{
  "horizontal_flip": true,
  "encoder_arch": "efficientnet",
  "encoder_drop_path": 0.1,
  "encoder_stem": "single",
  "fusion_encoder_width": 128,
  "optimizer": "soap",
  "beta1": 0.95,
  "max_steps": 7100,
  "final_lr_fraction": 0
}
Rows from block 3 of the image encoder of a small model that answers yes/no questions on an image's attributes, named by matrix and row number. Rows with one number belong to one channel. Each number is 200 + 40 x the weight over its row's rms, rounded and kept within 0 to 999. All counts start at 0. After the name is the row's rms in percent of the matrix's.
Before each channel's rows are labels from the 100 images, of 14848, where the channel reaches its highest value: "strongest on" is what is common among them. Only what is clearly more common there than usual is listed. The data: photos of plants, animals and fungi (iNaturalist).
# convs0: expand pointwise conv (encoder.blocks.3.convs.0.weight, 96x16x1x1), inputs 0-15
# convs1: depthwise 5x5 conv, stride 2 (encoder.blocks.3.convs.1.weight, 96x1x5x5, trained with AdamW), a 5x5 kernel
# convs2: project pointwise conv (encoder.blocks.3.convs.2.weight, 32x96x1x1, transposed), outputs 0-31

strongest on: phylum Arthropoda; class Insecta
convs0.32,089,211,151,171,210,182,180,246,148,138,180,111,212,216,246,215,158
convs1.32,096,190,192,174,160,171,174,195,195,156,163,150,173,189,144,138,157,170,188,126,122,160,177,194,162,136
convs2.32,102,200,190,149,150,215,152,272,176,128,164,167,169,114,168,223,157,205,239,166,205,235,156,202,250,214,154,239,189,193,202,277,191

strongest on: phylum Arthropoda; class Insecta
convs0.68,093,164,117,210,207,207,200,238,202,224,154,116,214,225,196,253,151
convs1.68,093,178,184,157,155,161,186,150,143,152,162,188,171,159,151,185,178,153,147,133,150,185,186,167,160,143
convs2.68,104,164,158,144,216,245,148,236,210,207,218,235,171,142,226,215,161,207,154,188,285,165,198,142,215,196,199,257,163,177,133,280,191

strongest on: class Insecta; phylum Arthropoda; order Lepidoptera
convs0.14,111,131,296,196,167,205,230,197,185,228,194,214,147,241,221,226,148
convs1.14,102,186,126,169,159,180,102,129,129,177,191,147,147,190,204,215,180,190,202,234,234,197,202,215,229,234
convs2.14,109,198,246,175,169,247,158,110,226,116,176,206,190,225,177,183,216,237,136,242,201,201,233,190,191,236,268,259,178,155,252,233,236

strongest on: class Insecta; phylum Arthropoda; order: Lepidoptera; family: Nymphalidae
convs0.87,093,184,132,180,170,242,243,198,184,193,184,243,264,227,247,208,279
convs1.87,101,224,235,254,232,211,172,262,301,247,222,168,204,252,286,211,182,189,206,243,225,212,211,198,246,208
convs2.87,101,231,183,144,133,174,168,199,212,242,276,227,179,220,178,227,191,157,172,244,178,234,197,286,221,182,271,146,202,143,221,155,155

strongest on: phylum Arthropoda; class Insecta
convs0.84,099,168,100,261,180,244,262,205,206,215,225,180,177,190,202,213,149
convs1.84,099,161,200,210,169,160,185,194,204,186,200,178,189,232,232,261,191,208,246,308,282,192,194,205,256,270
convs2.84,099,240,270,233,257,235,196,230,196,212,240,212,236,197,188,191,188,150,229,220,246,259,177,204,297,244,116,191,177,138,209,182,165

strongest on: phylum Chordata; class Aves
convs0.67,103,216,159,187,144,161,157,232,203,173,278,189,245,271,202,216,240
convs1.67,096,171,210,243,234,137,143,164,248,293,243,178,148,221,261,260,183,187,192,192,221,173,180,173,197,170
convs2.67,106,263,165,198,161,206,273,175,181,212,181,183,245,155,284,165,137,126,156,179,180,211,199,181,165,157,277,183,205,185,220,153,187

strongest on: phylum Tracheophyta; kingdom Plantae; class Magnoliopsida
convs0.57,099,174,285,182,194,242,198,148,280,185,231,236,176,219,217,183,249
convs1.57,099,191,228,233,201,170,278,298,270,233,193,240,250,246,224,195,213,245,221,224,196,242,231,249,208,209
convs2.57,094,234,197,182,158,206,189,266,264,211,160,225,284,125,152,189,152,292,211,192,199,171,159,229,202,215,196,181,156,205,216,143,161

strongest on: phylum Arthropoda; class Insecta
convs0.49,099,215,216,229,201,117,173,126,191,255,268,194,204,177,164,158,201
convs1.49,106,128,156,183,184,215,110,162,141,184,185,167,172,133,146,158,182,209,138,173,163,225,218,197,213,196
convs2.49,105,249,235,115,224,122,156,209,198,211,165,265,200,142,190,280,253,229,213,268,237,209,228,203,163,174,208,224,205,175,229,174,222

strongest on: phylum Tracheophyta; kingdom Plantae
convs0.40,091,211,260,193,178,113,231,140,249,192,214,230,226,255,163,218,186
convs1.40,096,224,225,241,229,228,216,238,246,257,280,217,209,200,190,210,160,137,139,127,160,166,169,156,181,171
convs2.40,110,206,230,201,242,231,230,151,215,252,120,184,233,197,142,238,238,243,164,180,188,241,124,191,202,259,198,118,169,242,216,232,244

strongest on: class Insecta; phylum Arthropoda; order Lepidoptera
convs0.81,103,251,204,199,195,316,203,153,187,236,183,192,181,154,209,195,146
convs1.81,098,203,196,196,209,220,203,211,181,222,270,181,185,205,260,268,164,188,186,275,270,224,255,265,269,207
convs2.81,098,188,195,242,234,186,140,220,200,231,157,166,212,258,245,261,141,184,153,168,211,294,163,193,204,218,200,177,89,199,202,182,203

strongest on: phylum Arthropoda; class Insecta; order Lepidoptera; family: Nymphalidae
convs0.92,104,121,229,210,146,165,254,199,147,196,216,244,258,213,233,214,238
convs1.92,092,210,178,170,220,268,243,237,173,167,223,253,261,206,158,166,245,269,255,155,160,201,253,245,196,209
convs2.92,098,269,179,182,175,254,229,184,270,278,204,235,216,233,220,226,94,198,235,174,208,151,244,225,207,247,218,221,210,198,204,201,129

strongest on: phylum Arthropoda; class Insecta; order Lepidoptera
convs0.12,100,198,206,261,241,194,106,240,180,236,185,229,195,129,230,229,187
convs1.12,099,181,218,234,254,216,173,207,268,261,259,164,222,265,289,241,178,208,243,239,226,163,190,204,224,205
convs2.12,099,208,163,289,222,168,221,249,210,277,167,234,214,207,157,186,205,145,191,168,182,252,291,167,208,256,193,244,144,220,204,162,201

strongest on: phylum Tracheophyta; kingdom Plantae; class Magnoliopsida
convs0.29,090,203,245,163,162,164,230,236,263,146,164,195,246,224,201,120,214
convs1.29,099,203,203,200,194,240,189,184,234,242,239,186,225,286,258,202,173,234,286,259,213,251,257,241,233,221
convs2.29,078,196,197,164,194,151,210,191,215,218,229,192,267,249,127,246,237,241,226,184,217,157,146,140,231,226,186,252,278,253,127,188,208

strongest on: phylum Tracheophyta; kingdom Plantae; class Magnoliopsida
convs0.52,100,300,199,185,207,222,191,137,138,177,208,180,220,208,190,232,134
convs1.52,096,196,269,184,197,198,249,238,135,173,231,231,180,125,226,240,233,146,166,266,208,215,144,209,248,177
convs2.52,089,153,176,231,165,250,257,228,247,254,186,182,172,286,142,233,219,175,179,181,225,105,173,207,225,211,220,204,246,247,251,213,167

strongest on: phylum Arthropoda; class Insecta; order Coleoptera
convs0.53,097,170,235,238,178,181,236,173,171,196,168,190,149,159,112,188,129
convs1.53,099,238,206,157,147,174,234,196,156,107,140,245,213,155,158,178,257,233,209,193,191,259,244,222,218,222
convs2.53,113,212,130,153,234,213,226,249,242,248,151,169,261,201,219,204,224,140,133,204,242,149,218,214,142,174,203,140,195,156,245,242,169

strongest on: class Insecta; phylum Arthropoda; order Lepidoptera
convs0.75,101,254,230,241,190,210,210,201,150,267,219,225,290,152,235,208,189
convs1.75,083,218,259,270,246,216,251,253,257,209,174,181,193,186,195,173,173,135,151,146,155,155,146,188,171,195
convs2.75,100,200,159,264,201,164,238,173,166,235,271,170,190,222,187,181,189,261,194,177,258,243,240,223,203,219,185,277,243,257,110,224,181

strongest on: class Insecta; phylum Arthropoda; order Lepidoptera; family: Nymphalidae
convs0.90,103,200,148,149,204,207,276,213,207,262,218,201,191,218,223,177,293
convs1.90,104,175,180,208,220,252,205,174,177,206,228,129,127,161,193,176,189,137,183,206,170,190,126,128,156,143
convs2.90,117,204,180,159,162,180,227,184,148,189,200,230,188,237,241,242,269,185,156,164,204,147,278,184,241,254,178,122,150,214,149,262,205

strongest on: class Insecta; phylum Arthropoda; order Lepidoptera; family: Nymphalidae
convs0.39,113,251,163,241,237,140,234,211,165,202,152,234,246,189,197,278,227
convs1.39,102,190,190,197,183,189,188,190,220,213,208,196,221,257,245,239,214,246,295,288,243,211,258,269,240,223
convs2.39,092,174,218,135,243,181,190,143,217,234,147,232,181,232,189,209,193,177,171,299,159,182,248,252,284,189,180,204,158,215,239,177,138

strongest on: order Lepidoptera
convs0.27,105,180,141,274,148,167,144,163,196,217,230,181,214,194,220,211,125
convs1.27,093,196,168,200,269,264,149,234,264,277,231,228,280,242,217,192,253,246,202,195,185,216,202,190,181,215
convs2.27,081,153,178,191,221,185,154,171,239,223,213,316,217,238,230,143,154,235,166,98,187,157,174,170,215,236,202,225,172,167,204,177,200

strongest on: phylum Arthropoda; class Insecta; order Lepidoptera
convs0.54,095,215,253,133,241,199,220,200,188,202,156,175,229,123,145,174,252
convs1.54,100,171,209,227,217,240,173,196,167,234,229,185,202,215,285,246,182,200,236,294,298,188,160,198,227,216
convs2.54,081,132,157,204,134,200,132,207,254,280,265,237,245,152,198,177,200,170,208,162,252,177,169,136,190,257,182,205,234,191,198,185,195

strongest on: class Insecta; phylum Arthropoda; order Lepidoptera
convs0.6,091,207,215,203,236,119,224,135,201,274,204,158,218,153,174,218,245
convs1.6,097,194,203,185,216,206,191,154,211,233,212,128,146,215,244,249,158,102,197,248,241,147,154,212,248,226
convs2.6,099,177,135,211,185,177,140,260,214,217,151,232,220,197,202,183,185,185,239,199,221,138,229,172,295,193,196,180,92,259,196,167,212

strongest on: phylum Arthropoda; class Insecta; order Lepidoptera
convs0.20,096,191,194,99,174,207,226,232,199,230,228,161,193,133,239,147,171
convs1.20,103,228,231,208,189,213,246,246,205,221,223,245,295,273,230,219,228,259,256,249,220,232,236,242,221,216
convs2.20,069,183,218,201,120,255,245,150,246,141,239,264,247,154,167,187,236,170,224,162,221,197,235,177,202,193,144,160,246,275,203,198,172

strongest on: order Lepidoptera
convs0.3,099,208,153,217,247,159,211,153,165,214,258,217,142,138,146,236,181
convs1.3,101,240,218,200,191,213,240,224,182,197,183,246,219,169,149,166,239,200,156,114,118,191,194,139,144,142
convs2.3,120,148,179,184,229,128,251,248,220,196,189,146,184,196,173,233,169,152,230,186,143,195,195,145,195,227,193,244,247,245,274,111,217

strongest on: phylum Arthropoda; class Insecta; order Lepidoptera
convs0.77,098,198,192,150,172,244,234,214,183,191,218,151,161,100,148,180,166
convs1.77,099,242,245,210,175,185,296,270,237,188,175,282,260,205,191,165,242,251,206,187,158,189,172,198,197,184
convs2.77,091,174,195,253,235,238,259,207,142,189,248,127,243,190,202,140,173,143,149,145,284,183,201,201,230,222,189,243,167,193,221,253,202

strongest on: order Passeriformes
convs0.22,096,220,140,172,190,208,191,233,141,188,183,91,190,228,182,238,233
convs1.22,100,180,172,192,239,248,234,242,284,301,222,215,250,240,242,212,201,230,205,232,221,180,190,148,171,162
convs2.22,090,276,237,157,262,217,230,251,277,216,252,153,270,203,144,199,223,198,194,232,188,201,230,251,189,201,257,179,232,210,210,164,263

strongest on: class Insecta; phylum Arthropoda; order Lepidoptera
convs0.76,104,256,229,174,185,243,218,165,154,265,225,164,179,245,253,162,153
convs1.76,101,212,235,263,210,181,173,245,240,252,173,189,191,323,266,205,187,207,224,265,216,228,194,206,209,224
convs2.76,095,195,155,202,211,180,190,265,174,187,186,144,242,180,244,264,136,198,100,176,187,220,188,220,127,204,155,237,149,207,133,210,204

strongest on: phylum Arthropoda; class Insecta; order Lepidoptera
convs0.19,101,193,236,249,256,210,222,180,166,248,128,248,255,143,218,189,193
convs1.19,108,170,175,169,185,210,168,182,150,197,219,179,164,191,203,205,208,237,227,285,248,216,228,269,300,260
convs2.19,107,172,212,276,246,188,173,175,305,244,166,169,210,251,235,267,151,206,184,221,170,206,208,173,242,247,244,158,196,204,248,180,154

strongest on: phylum Arthropoda; class Insecta
convs0.55,098,290,196,193,194,216,196,201,213,224,224,150,233,153,135,234,132
convs1.55,098,227,222,183,180,189,198,174,180,183,147,239,203,177,251,200,252,287,237,277,272,219,213,222,253,253
convs2.55,084,185,240,165,246,207,152,164,186,262,265,221,142,224,209,134,165,175,206,210,218,227,117,221,244,210,170,147,144,141,241,207,175

strongest on: phylum Arthropoda; class Insecta; order Lepidoptera
convs0.41,098,185,230,233,227,143,188,182,217,277,137,169,180,149,161,143,195
convs1.41,108,212,216,178,172,183,265,233,221,200,198,315,296,268,231,196,199,215,240,193,199,215,215,223,225,226
convs2.41,086,237,189,246,234,176,175,193,255,256,168,179,251,197,200,163,238,164,80,184,193,184,178,216,246,290,214,172,221,162,174,218,230

strongest on: class Aves
convs0.59,093,159,269,163,171,186,187,150,244,248,222,238,258,189,170,158,156
convs1.59,094,186,172,162,160,185,173,194,186,119,192,172,189,209,143,192,154,186,200,95,151,161,174,191,126,179
convs2.59,083,178,175,206,184,276,218,132,189,191,215,218,197,290,261,149,233,149,184,285,183,177,195,215,174,185,175,235,159,192,205,122,234

strongest on: class Insecta; phylum Arthropoda; order Hymenoptera; family: Apidae
convs0.33,097,211,169,147,167,181,250,192,222,244,176,191,181,88,189,235,180
convs1.33,113,175,207,213,230,240,177,174,157,208,219,127,173,178,201,202,99,139,177,205,213,122,126,189,219,207
convs2.33,097,164,170,230,184,150,175,223,246,184,196,262,239,244,270,250,137,231,237,204,252,254,211,138,262,196,182,181,171,260,178,160,219

strongest on: class Insecta; phylum Arthropoda
convs0.16,094,212,176,182,133,224,259,185,155,248,242,206,210,232,185,128,255
convs1.16,099,251,262,189,157,144,249,237,154,155,183,182,192,184,210,236,133,136,213,273,234,158,200,224,219,212
convs2.16,121,224,192,167,228,202,159,230,256,237,245,148,195,175,208,177,192,220,170,184,176,173,211,303,172,211,217,249,293,182,270,143,163

strongest on: class Aves; phylum Chordata; order Accipitriformes; family: Accipitridae
convs0.74,116,217,199,232,255,203,211,164,244,119,283,206,220,178,222,152,175
convs1.74,098,200,183,181,172,191,178,153,127,150,141,181,155,147,130,134,197,177,155,136,167,213,181,172,171,205
convs2.74,135,200,159,224,168,195,217,214,165,160,263,244,118,205,186,217,146,159,212,277,240,163,156,224,245,231,128,167,194,145,188,167,242

strongest on: class Insecta; phylum Arthropoda; order Lepidoptera
convs0.89,101,195,165,152,224,214,243,215,208,213,236,206,117,248,244,140,254
convs1.89,093,236,225,221,218,193,206,182,188,189,209,235,257,232,247,224,250,252,243,268,256,245,255,242,269,244
convs2.89,075,196,178,199,153,199,210,151,250,159,235,205,197,186,254,253,189,226,150,234,132,235,186,194,261,242,197,196,122,250,274,132,193

strongest on: phylum Arthropoda; class Insecta
convs0.13,111,260,181,169,233,241,190,158,197,122,164,218,238,235,190,154,141
convs1.13,096,271,277,230,229,241,258,260,248,243,243,238,228,204,195,197,217,261,238,196,206,223,231,251,191,227
convs2.13,084,166,163,200,160,159,201,220,187,201,235,197,318,263,197,233,246,277,185,251,250,239,207,208,198,170,232,223,172,156,158,232,156