python train.py --encoder_arch="efficientnet" --model="model that answers yes/no questions on an image's attributes" --dataset="photos of plants, animals and fungi (iNaturalist)" --train_examples=38949 --image_size=32 --crop_scale_min=1 --horizontal_flip=true --translate=0.06 --rotation_deg=5 --questions_per_image=4 --encoder_norm="batchnorm" --encoder_activation="hardswish" --encoder_channel_attention="se" --encoder_drop_path=0.1 --encoder_depths=[3, 3, 3] --encoder_kernel_size=5 --encoder_stem="single" --encoder_expansion=6 --encoder_widths=[16, 32, 64] --fusion="cross_attention" --fusion_encoder_width=128 --fusion_encoder_layers=6 --fusion_encoder_norm="layernorm" --fusion_encoder_norm_position="pre" --fusion_encoder_activation="gelu" --fusion_encoder_mlp_ratio=3 --fusion_encoder_head_dim=48 --fusion_encoder_fused_qkv=false --fusion_encoder_bias="all" --fusion_encoder_qk_norm=true --fusion_encoder_parallel_block=false --fusion_encoder_inner_norm=false --fusion_encoder_drop_path=0.15 --fusion_encoder_positions="rope" --fusion_encoder_cross_attention_every=1 --init="xavier_uniform" --residual_init="none" --optimizer="soap" --beta2=0.99 --lr=0.0043 --beta1=0.95 --shampoo_beta=0.99 --eps=1e-08 --precondition_frequency=25 --max_precond_dim=1536 --one_sided=true --adamw_lr_other_params=0.0024 --grad_clip=1.0 --ema_decay=0.995 --steps=7100 --batch_size=256 --epochs=46.7 --lr_schedule="cosine" --final_lr_fraction=0 --warmup_steps=350 --weight_decay=0.05 --adamw_weight_decay_other_params=0.05
Rows from block 3 of the fusion encoder of a small model that answers yes/no questions on an image's attributes, named by matrix and row number. Rows with one number belong to one neuron. Each number is 500 + 50 x the weight over its row's rms, rounded and kept within 0 to 999. All counts start at 0. Numbers have three digits each.
After each neuron's rows are labels from the 100 texts, of 14848, where the neuron reaches its highest value: "fires on" is the input token at the peak. Only what is clearly more common there than usual is listed. The data: photos of plants, animals and fungi (iNaturalist). In brackets: how many of the 100, against the usual share in percent.
# fc1: MLP up (fusion_encoder.blocks.3.mlp.fc1.weight, 384x128), inputs 64-127
# fc2: MLP down (fusion_encoder.blocks.3.mlp.fc2.weight, 128x384, transposed), outputs 64-127

fc1.382:478460456412547465521527529438522512463444518545493452557472473543600425570568430481524513486427587601470487484562427452503501577407507560521492438459414501572485436491461447495474498581517480
fc2.382:582477537522488475467489388516378415414471522399521471480490560388531511492472486542473552559557462474529567507496548492466438472542504508457531534549575397503550465517474491492467473480539532
fires on: "class Mammalia" (38 vs 1.1); "order Carnivora" (12 vs 0.3); "order Anseriformes" (12 vs 1.6); "order Rodentia" (11 vs 0.4)

fc1.207:585521577535451508509461474427498397480539509517386464475483542550480636482472533586491445463539434431463485457526587474497581446580516511565424514585500422491556500554483513442546444517431585
fc2.207:488504509462460479551533563475465511433398596486571474549585457529490416489536470488479492278527572532548478492526426532496473500463574509481522433522457519541489511529499516502519524556524414
fires on: "phylum Arthropoda" (40 vs 8.1); "order Lepidoptera" (38 vs 3.9)

fc1.173:512508557507451562497453433516511562381514555540518509550514546473488485552449491464438486492556502554442548446537439500473512536503594521429423416518455544510528480541478431539482415630489492
fc2.173:504371512466536462466603534417414415542450530571541509527468592469558459524553489478465517478468489431470465545431568520525530446518524531479568537489485498497505484448445506545448489521554521
fires on: "phylum Chordata" (53 vs 14.4); "order Odonata" (24 vs 1.2); "order Lepidoptera" (8 vs 3.9)

fc1.19:514535534499487491483457526588468539577435530465500447526434380594533486577475531524459511479503528513505432489593475379455491471510452467487491554570421507561553366482427499474508462511491603
fc2.19:525588574503530428486517458422534504379449451510475505518557587519576468526519407472504485439488533454498535447526526514497434485501447482449545500443482526528477554605539427538479498606479524
fires on: "order Lepidoptera" (9 vs 3.9)

fc1.99:445520526533475572474488458504492500524532596535440609499459466502465559478521457524485556473454477485457544573480481539484502485478509546526476489490538542544546506476541553554348550497596542
fc2.99:571346491504472512463509451522501520558499514555507510428582507460460535407497593544441614549527474499505525521492437538502522447530466646502515584466523445478529527421463539517552548501420536
fires on: "order Coleoptera" (23 vs 1); "order Diptera" (14 vs 0.8); "order Sapindales" (10 vs 0.1); "class Liliopsida" (8 vs 0.3)

fc1.266:470569477408457583513453546530512449496501464518476460590544462563424376572505546425438565505476492512555554399502591474546521552487522447470487542594445498458508495488535591442494460483515489
fc2.266:531601561521630523540521510454565473473555484512518513552480496499525487473508448568620428400531521541506546531591392532449537537413496518498461475459463567516482478542547544539540490480510518
fires on: "phylum Tracheophyta" (71 vs 2.1); "kingdom Plantae" (29 vs 2)

fc1.355:482566509442429571475481513617519455475511449440428442526501451533438379571469530439543533602460528499516566400470587476590529522459525459470482514589424549378594479491532541445515468492501460
fc2.355:501615490504663466494431522467504495495524552452531510523497483471493534473510478520567395376453510462536533542673442517380530575464502570558455483437457536520431595504523530562487435486515470
fires on: "phylum Tracheophyta" (70 vs 2.1); "kingdom Plantae" (26 vs 2)

fc1.187:533504572433481465442498573555441572523509487497460525447472505474536458424529413473401523509518523483524582549463553574602494494538432447472560604444486539419538529463576434548549553457579568
fc2.187:506491488525451526479563460453497504535489544487540448541491549575593371509397504511563456521534495569463533480444505562540533555452547491457385406499472454512527507512472538434428537505561456
fires on: "order Coleoptera" (12 vs 1); "order Araneae" (12 vs 0.3); "class Arachnida" (11 vs 0.3); "order Hemiptera" (9 vs 0.5)

fc1.289:559475457516533481568498410484546516485504623541565562596500458561556419543482448456480561530514528565453503510522407478504484589449540454423465519546475574524535423511531529478500460581477493
fc2.289:524456522465479559446526456476413432515427463408521435483465559431576470525514564552576501510517544495544442528470534491499502393538490489479579430435495422515551515527453456511489482500523480
fires on: "order Piciformes" (7 vs 0.6); "order Diptera" (7 vs 0.8)

fc1.154:510582549469536469500387505480506532469520513483483585476485466461475626469428574454552528453533484491440574561505554488463522612551461450511525445507428482562571422507509523438476549545498460
fc2.154:454553502505420467473471563546466484537574540562459483439503570552534478502497520490450515563521500486505496515474511512432422465519414497484553537501471425501452546427481477508463498499513477
fires on: "class Mammalia" (25 vs 1.1); "class Arachnida" (17 vs 0.3); "order Araneae" (15 vs 0.3); "order Rodentia" (14 vs 0.4)

fc1.18:563591509557513464510496510519478471592586430594484498452516567420496574408416490447505577488478484448554518528403554444495469505465394532604571623427473450472482527538588508465476578512562480
fc2.18:465441591462523483566525489556517520518507511527466537452525510560421405494530598525541422544551495546501443434442562517477481558524482441459505535532512406462533538471550482510505529538535563
fires on: "order Carnivora" (17 vs 0.3); "order Anura" (15 vs 0.3); "class Mammalia" (12 vs 1.1); "order Rodentia" (11 vs 0.4)

fc1.367:554623480458443514489543516526526574564443543498502489446559434429537460599506509548545437511420415463547496446504492621558481448636527501494575527442481445413560494441456452522527466524518535
fc2.367:548592527505524417486457537431473613552539434430559465535462546471444578524412531450425585432508532433504509526428569571505596487452538383419497518453537491486446564524520539530408534505568418
fires on: "order Piciformes" (30 vs 0.6); "order Lamiales" (9 vs 0.2); "class Testudines" (8 vs 0.1)

fc1.325:535537532525400567529567526527597536542483444464482473407547452517533465511497500537420436482499429536568532515532480445492575436534490504519500435534471536534527478475478493535446496601505499
fc2.325:406609421421461501440501472443548489541506458487433523501442477533518498495516522533519503391427564523507669475434523567535475532478511501456549436554508611425516514454510505460486492518454506
fires on: "phylum Tracheophyta" (56 vs 2.1); "kingdom Plantae" (43 vs 2)

fc1.61:480495463568460481467480461499510519557494516552492476489517484425495565349469479473545559440473511531505536509478626559539426555513541539583559591377482459527525513444504466359504521499567415
fc2.61:603399390495563491473494427449442586475602558522578496531577514544518467535524505550433461525534502574512592514522468500478542480559392512474478467479496429374394585514526460541498511538529518
fires on: "order Lepidoptera" (49 vs 3.9); "order Odonata" (18 vs 1.2); "order Diptera" (7 vs 0.8)

fc1.214:479431476508404483506501469395499459493445472515607536589499519539494515441492439446471382505483569437486460537558472506437552389584491474563518378573535502503579479500514511571499491548526474
fc2.214:570267528529547533522521503506422477515488522512504483506564453526494561478522600513486545486542468528495439495513490553552518505480509557545466574463533479491407510458507529585538508498492496
fires on: "class Mammalia" (34 vs 1.1); "order Carnivora" (13 vs 0.3); "order Artiodactyla" (9 vs 0.3); "class Magnoliopsida" (9 vs 1.6)

fc1.158:361598426549534421484545469489513489441443513484400558482505511519508598509468474477558417429506529557500491590543533495404502540445561536572604454520514569530530458453486508479550473480572457
fc2.158:539528490503541580426479613462596474498570514446568440446407566579414462455453564504426521574502372511433536457499533476519536509442450480541468551530519497525439499495456522475501550347535488
fires on: "phylum Chordata" (57 vs 14.4)

fc1.374:476561610472512472464512475548468608418518541602452443488561592498492421456485508506594569413547574399505485502463513554529526517458555456424601496459499553563506521552506446471492496507542584
fc2.374:507622543488533511456421529497526510505427499401580520460492475529548411494462543520494562507586607493491482512530456542518611484460599406440412473561503566477483493521449470499431491564530520
fires on: "class Testudines" (28 vs 0.1); "order Anseriformes" (13 vs 1.6); "class Squamata" (12 vs 0.3)

fc1.129:434542438439454482595445527417570495437501418515518541437556443512493449479515574604459404434529510555471514522499491457416487509532500469541451500535418511468483407475564522509526468637553472
fc2.129:571445546522557541478475506427524466571520487500458471538459486552438464545467535448585513493623455530502450579527465473534506525482619484532493511453543519530546450495504559451477437410546446
fires on: "phylum Tracheophyta" (56 vs 2.1); "kingdom Plantae" (32 vs 2)

fc1.298:478507558453533531500509439567526514435535447514470523501524436471460588408447565469430436491460489449525504480466499408553588582516483514587493469456416470605526477477566502551478535550533571
fc2.298:423393528518471489566511489515524495506570420563478557455493522562457508510523530500469570652502524615426545440482457498432475537445392585461498540461460451503461541479493488399564479462478449
fires on: "order Rodentia" (30 vs 0.4); "order Carnivora" (22 vs 0.3); "order Artiodactyla" (9 vs 0.3); "order Araneae" (8 vs 0.3)

fc1.153:447606430569510391441528516511532523527519526507440594482503513514484526515447557439561471382577545577559470587593468521426578552489606502530578476450473617434557509470502546490491443542572512
fc2.153:511577507572515513479538576535529432540557442493513413476418596564557484487425583537526479503516437484420545481417537577456449471534433513557476570511497430483480542519519461422488554440499462
fires on: "phylum Chordata" (51 vs 14.4); "kingdom Animalia" (47 vs 18.6)

fc1.54:524553396486392487561464476448545477472503459501560548511428560519469500496544480570409431468523523515466498556563411513434585526503466520571514508489538501566429484448511462517537581575562506
fc2.54:521422534501489498553469494491506455494534545495440536591471490573409443563487501459491431476535398509513445507470447523549481503475554546571470525477510537490508464442431505579437433475553454
fires on: "phylum Chordata" (58 vs 14.4); "class Aves" (41 vs 13.2)

fc1.192:488540486531437517470452457436495538523528455523466596477483524468513539384445500444551442484578482544502458501430555452516412586467540501595553478379477508631526429432539455537568475531473453
fc2.192:521506452436450492523487473508345435525607512564486459414491530543379483561487535558391561544423496537441503460489470471448518446440451500515507637494525483473452523491442409514473532437463453
fires on: "class Mammalia" (39 vs 1.1); "order Araneae" (13 vs 0.3); "class Amphibia" (12 vs 0.3); "class Arachnida" (12 vs 0.3)

fc1.133:507484514563452595472467464542507513512434551456425511526471415506457520486477488466474508502521481464493549567483451475472470474480569576511459441483511478523556491490519570501386506472529550
fc2.133:503385551487484525498498491544453496528480549623552496465566475525515571437457555521486566665481507547500543531558484578476516453518504600566504626486504492493498522462439575493520510488452580
fires on: "order Coleoptera" (31 vs 1); "order Piciformes" (19 vs 0.6); "order Sapindales" (9 vs 0.1)

fc1.191:445525418457530464567488561494541482415496554400506575458509466580551503534501518445502509452513577554603464559509442490432476537546453427538553489566504541565441388478565526505475377558517458
fc2.191:563421504478571563534487522438411508539545446514545439532470594498459580553460523516464516406521470510481405533505458489502514524533498448527509511422542409521482463421508490484563488517507453
fires on: "phylum Tracheophyta" (39 vs 2.1); "kingdom Plantae" (38 vs 2); "class Magnoliopsida" (23 vs 1.6)

fc1.315:483585479414556526520449585450434535382480481482417455484591518499449487512586402431473511459579557522508544519499514531501524621420550518463438519493524503507474521532453571457473485507599553
fc2.315:438619435538402563475480496519593556563525487561551552457488538473515398438433501536506434466529536540512558442469529488570479509578516504497505449519488527516482552506422461541507490490568474
fires on: "phylum Arthropoda" (50 vs 8.1); "class Insecta" (22 vs 7.8); "class Amphibia" (9 vs 0.3); "order Anura" (7 vs 0.3)

fc1.258:482477488522602510509507556563530515378509610521534515563448502483555501551505464447440518530548552484477521442475463542555435518491565482465456491534467607465485495514376510446520496631490487
fc2.258:546382537443441520442533463496415401540497534523526468495477547508536459524483539552529577456512515424550394541465545483513505455564435458479573487546491412503515473502500473519481469527502477
fires on: "phylum Chordata" (72 vs 14.4)

fc1.188:461444526559520601529470434562482539506496551490368478492469402477460535493427531494484525526506487514498555569425477467586503517471558545481478476406517429558553487559570532541396530448483514
fc2.188:486362579467512506492532487519467488502507529605513468512553503530477513470453528453480511723450454554471510501522467546438550461481517598538506566474500481489547528441434555482493476474432596
fires on: "order Piciformes" (27 vs 0.6); "order Accipitriformes" (23 vs 1.2); "order Coleoptera" (18 vs 1)

fc1.371:523536456514547556526494463595511539544532452505424507427534504518557513473508589442458507519462604498476416514427587401449438559561457530572452595432441462411559468489553503474470481500514515
fc2.371:436554587510489471495482528455408469531536521510448480461432472466474571518509475501458537545578497465512464517515537532438420467528429485464579495428552394529505473430552436502475533549420601
fires on: "order Carnivora" (19 vs 0.3); "class Mammalia" (18 vs 1.1); "order Artiodactyla" (12 vs 0.3); "order Rodentia" (12 vs 0.4)

fc1.110:416484524624469470459517431434446405535526527518519595600535544430439533502499452478518487426495445430438479417583480554550449445500482505510456459547532517439532475538507551533433462604440499
fc2.110:492401517475576500472498498508470503478478433492530433482535465569539471528475611509484523419505472442489327507493516519544488470446522566529523579450559440523458561423507440518526544561436528
fires on: "kingdom Plantae" (26 vs 2); "class Magnoliopsida" (16 vs 1.6); "kingdom Fungi" (14 vs 0.2); "phylum Tracheophyta" (11 vs 2.1)

fc1.202:490499472640475540482504415538587501417524505546602578515544580472480498488471508413456490474584486454476624485453411558457397571520597443448450461545465582520518551523513556496446461577511422
fc2.202:486297459475502572510514481445512390538447439458441489524459490510446418561567509554471477426448493451486353469474465426563511451519470499421524457399496464566534479488501431510497467539431509
fires on: "order Coleoptera" (22 vs 1); "order Hymenoptera" (21 vs 1); "order Diptera" (15 vs 0.8); "kingdom Plantae" (14 vs 2)

fc1.111:485471541458495532498463456517517495501465494483473502459531438534435614469442609440410382459513536438504500487480450426610607561555504516575513508411420482519501466530546432528518565542525549
fc2.111:459444568535511479518550526485500493471531472561529539479496521504471495490478512486572606673523518645467513447514479550453518493441504543491451500520478433458510538498454574447501424473477437
fires on: "order Rodentia" (25 vs 0.4); "class Mammalia" (18 vs 1.1); "order Carnivora" (16 vs 0.3); "order Anura" (10 vs 0.3)

fc1.353:517561468461394500486456514429585420539535526538567569521567357589497453440473427574506494424472519513464452522482387561460516517503515468481448548412572443548540505518466516532489517497497577
fc2.353:406489491591437436496496570535559588494466433491464561492543497461579458421474613544496529469578497476538584468470534491527525489516461417450549407527511551424458504649557477456564480505478553
fires on: "phylum Chordata" (67 vs 14.4)

fc1.104:364499397433445510510500639508541543459524481522516494541586458548522426488450512513535483541465627594544375493535503452509595622488575511502518471503506556414515580486513477516570460566481491
fc2.104:534628527495557565507486490525550464391487499509508525523405530498447528514546469493494502456510519502472617446593462559459477468457445439553415533480510535449514499459514486513489483432543527
fires on: "phylum Tracheophyta" (59 vs 2.1); "kingdom Plantae" (26 vs 2); "order Charadriiformes" (8 vs 2.2); "class Magnoliopsida" (7 vs 1.6)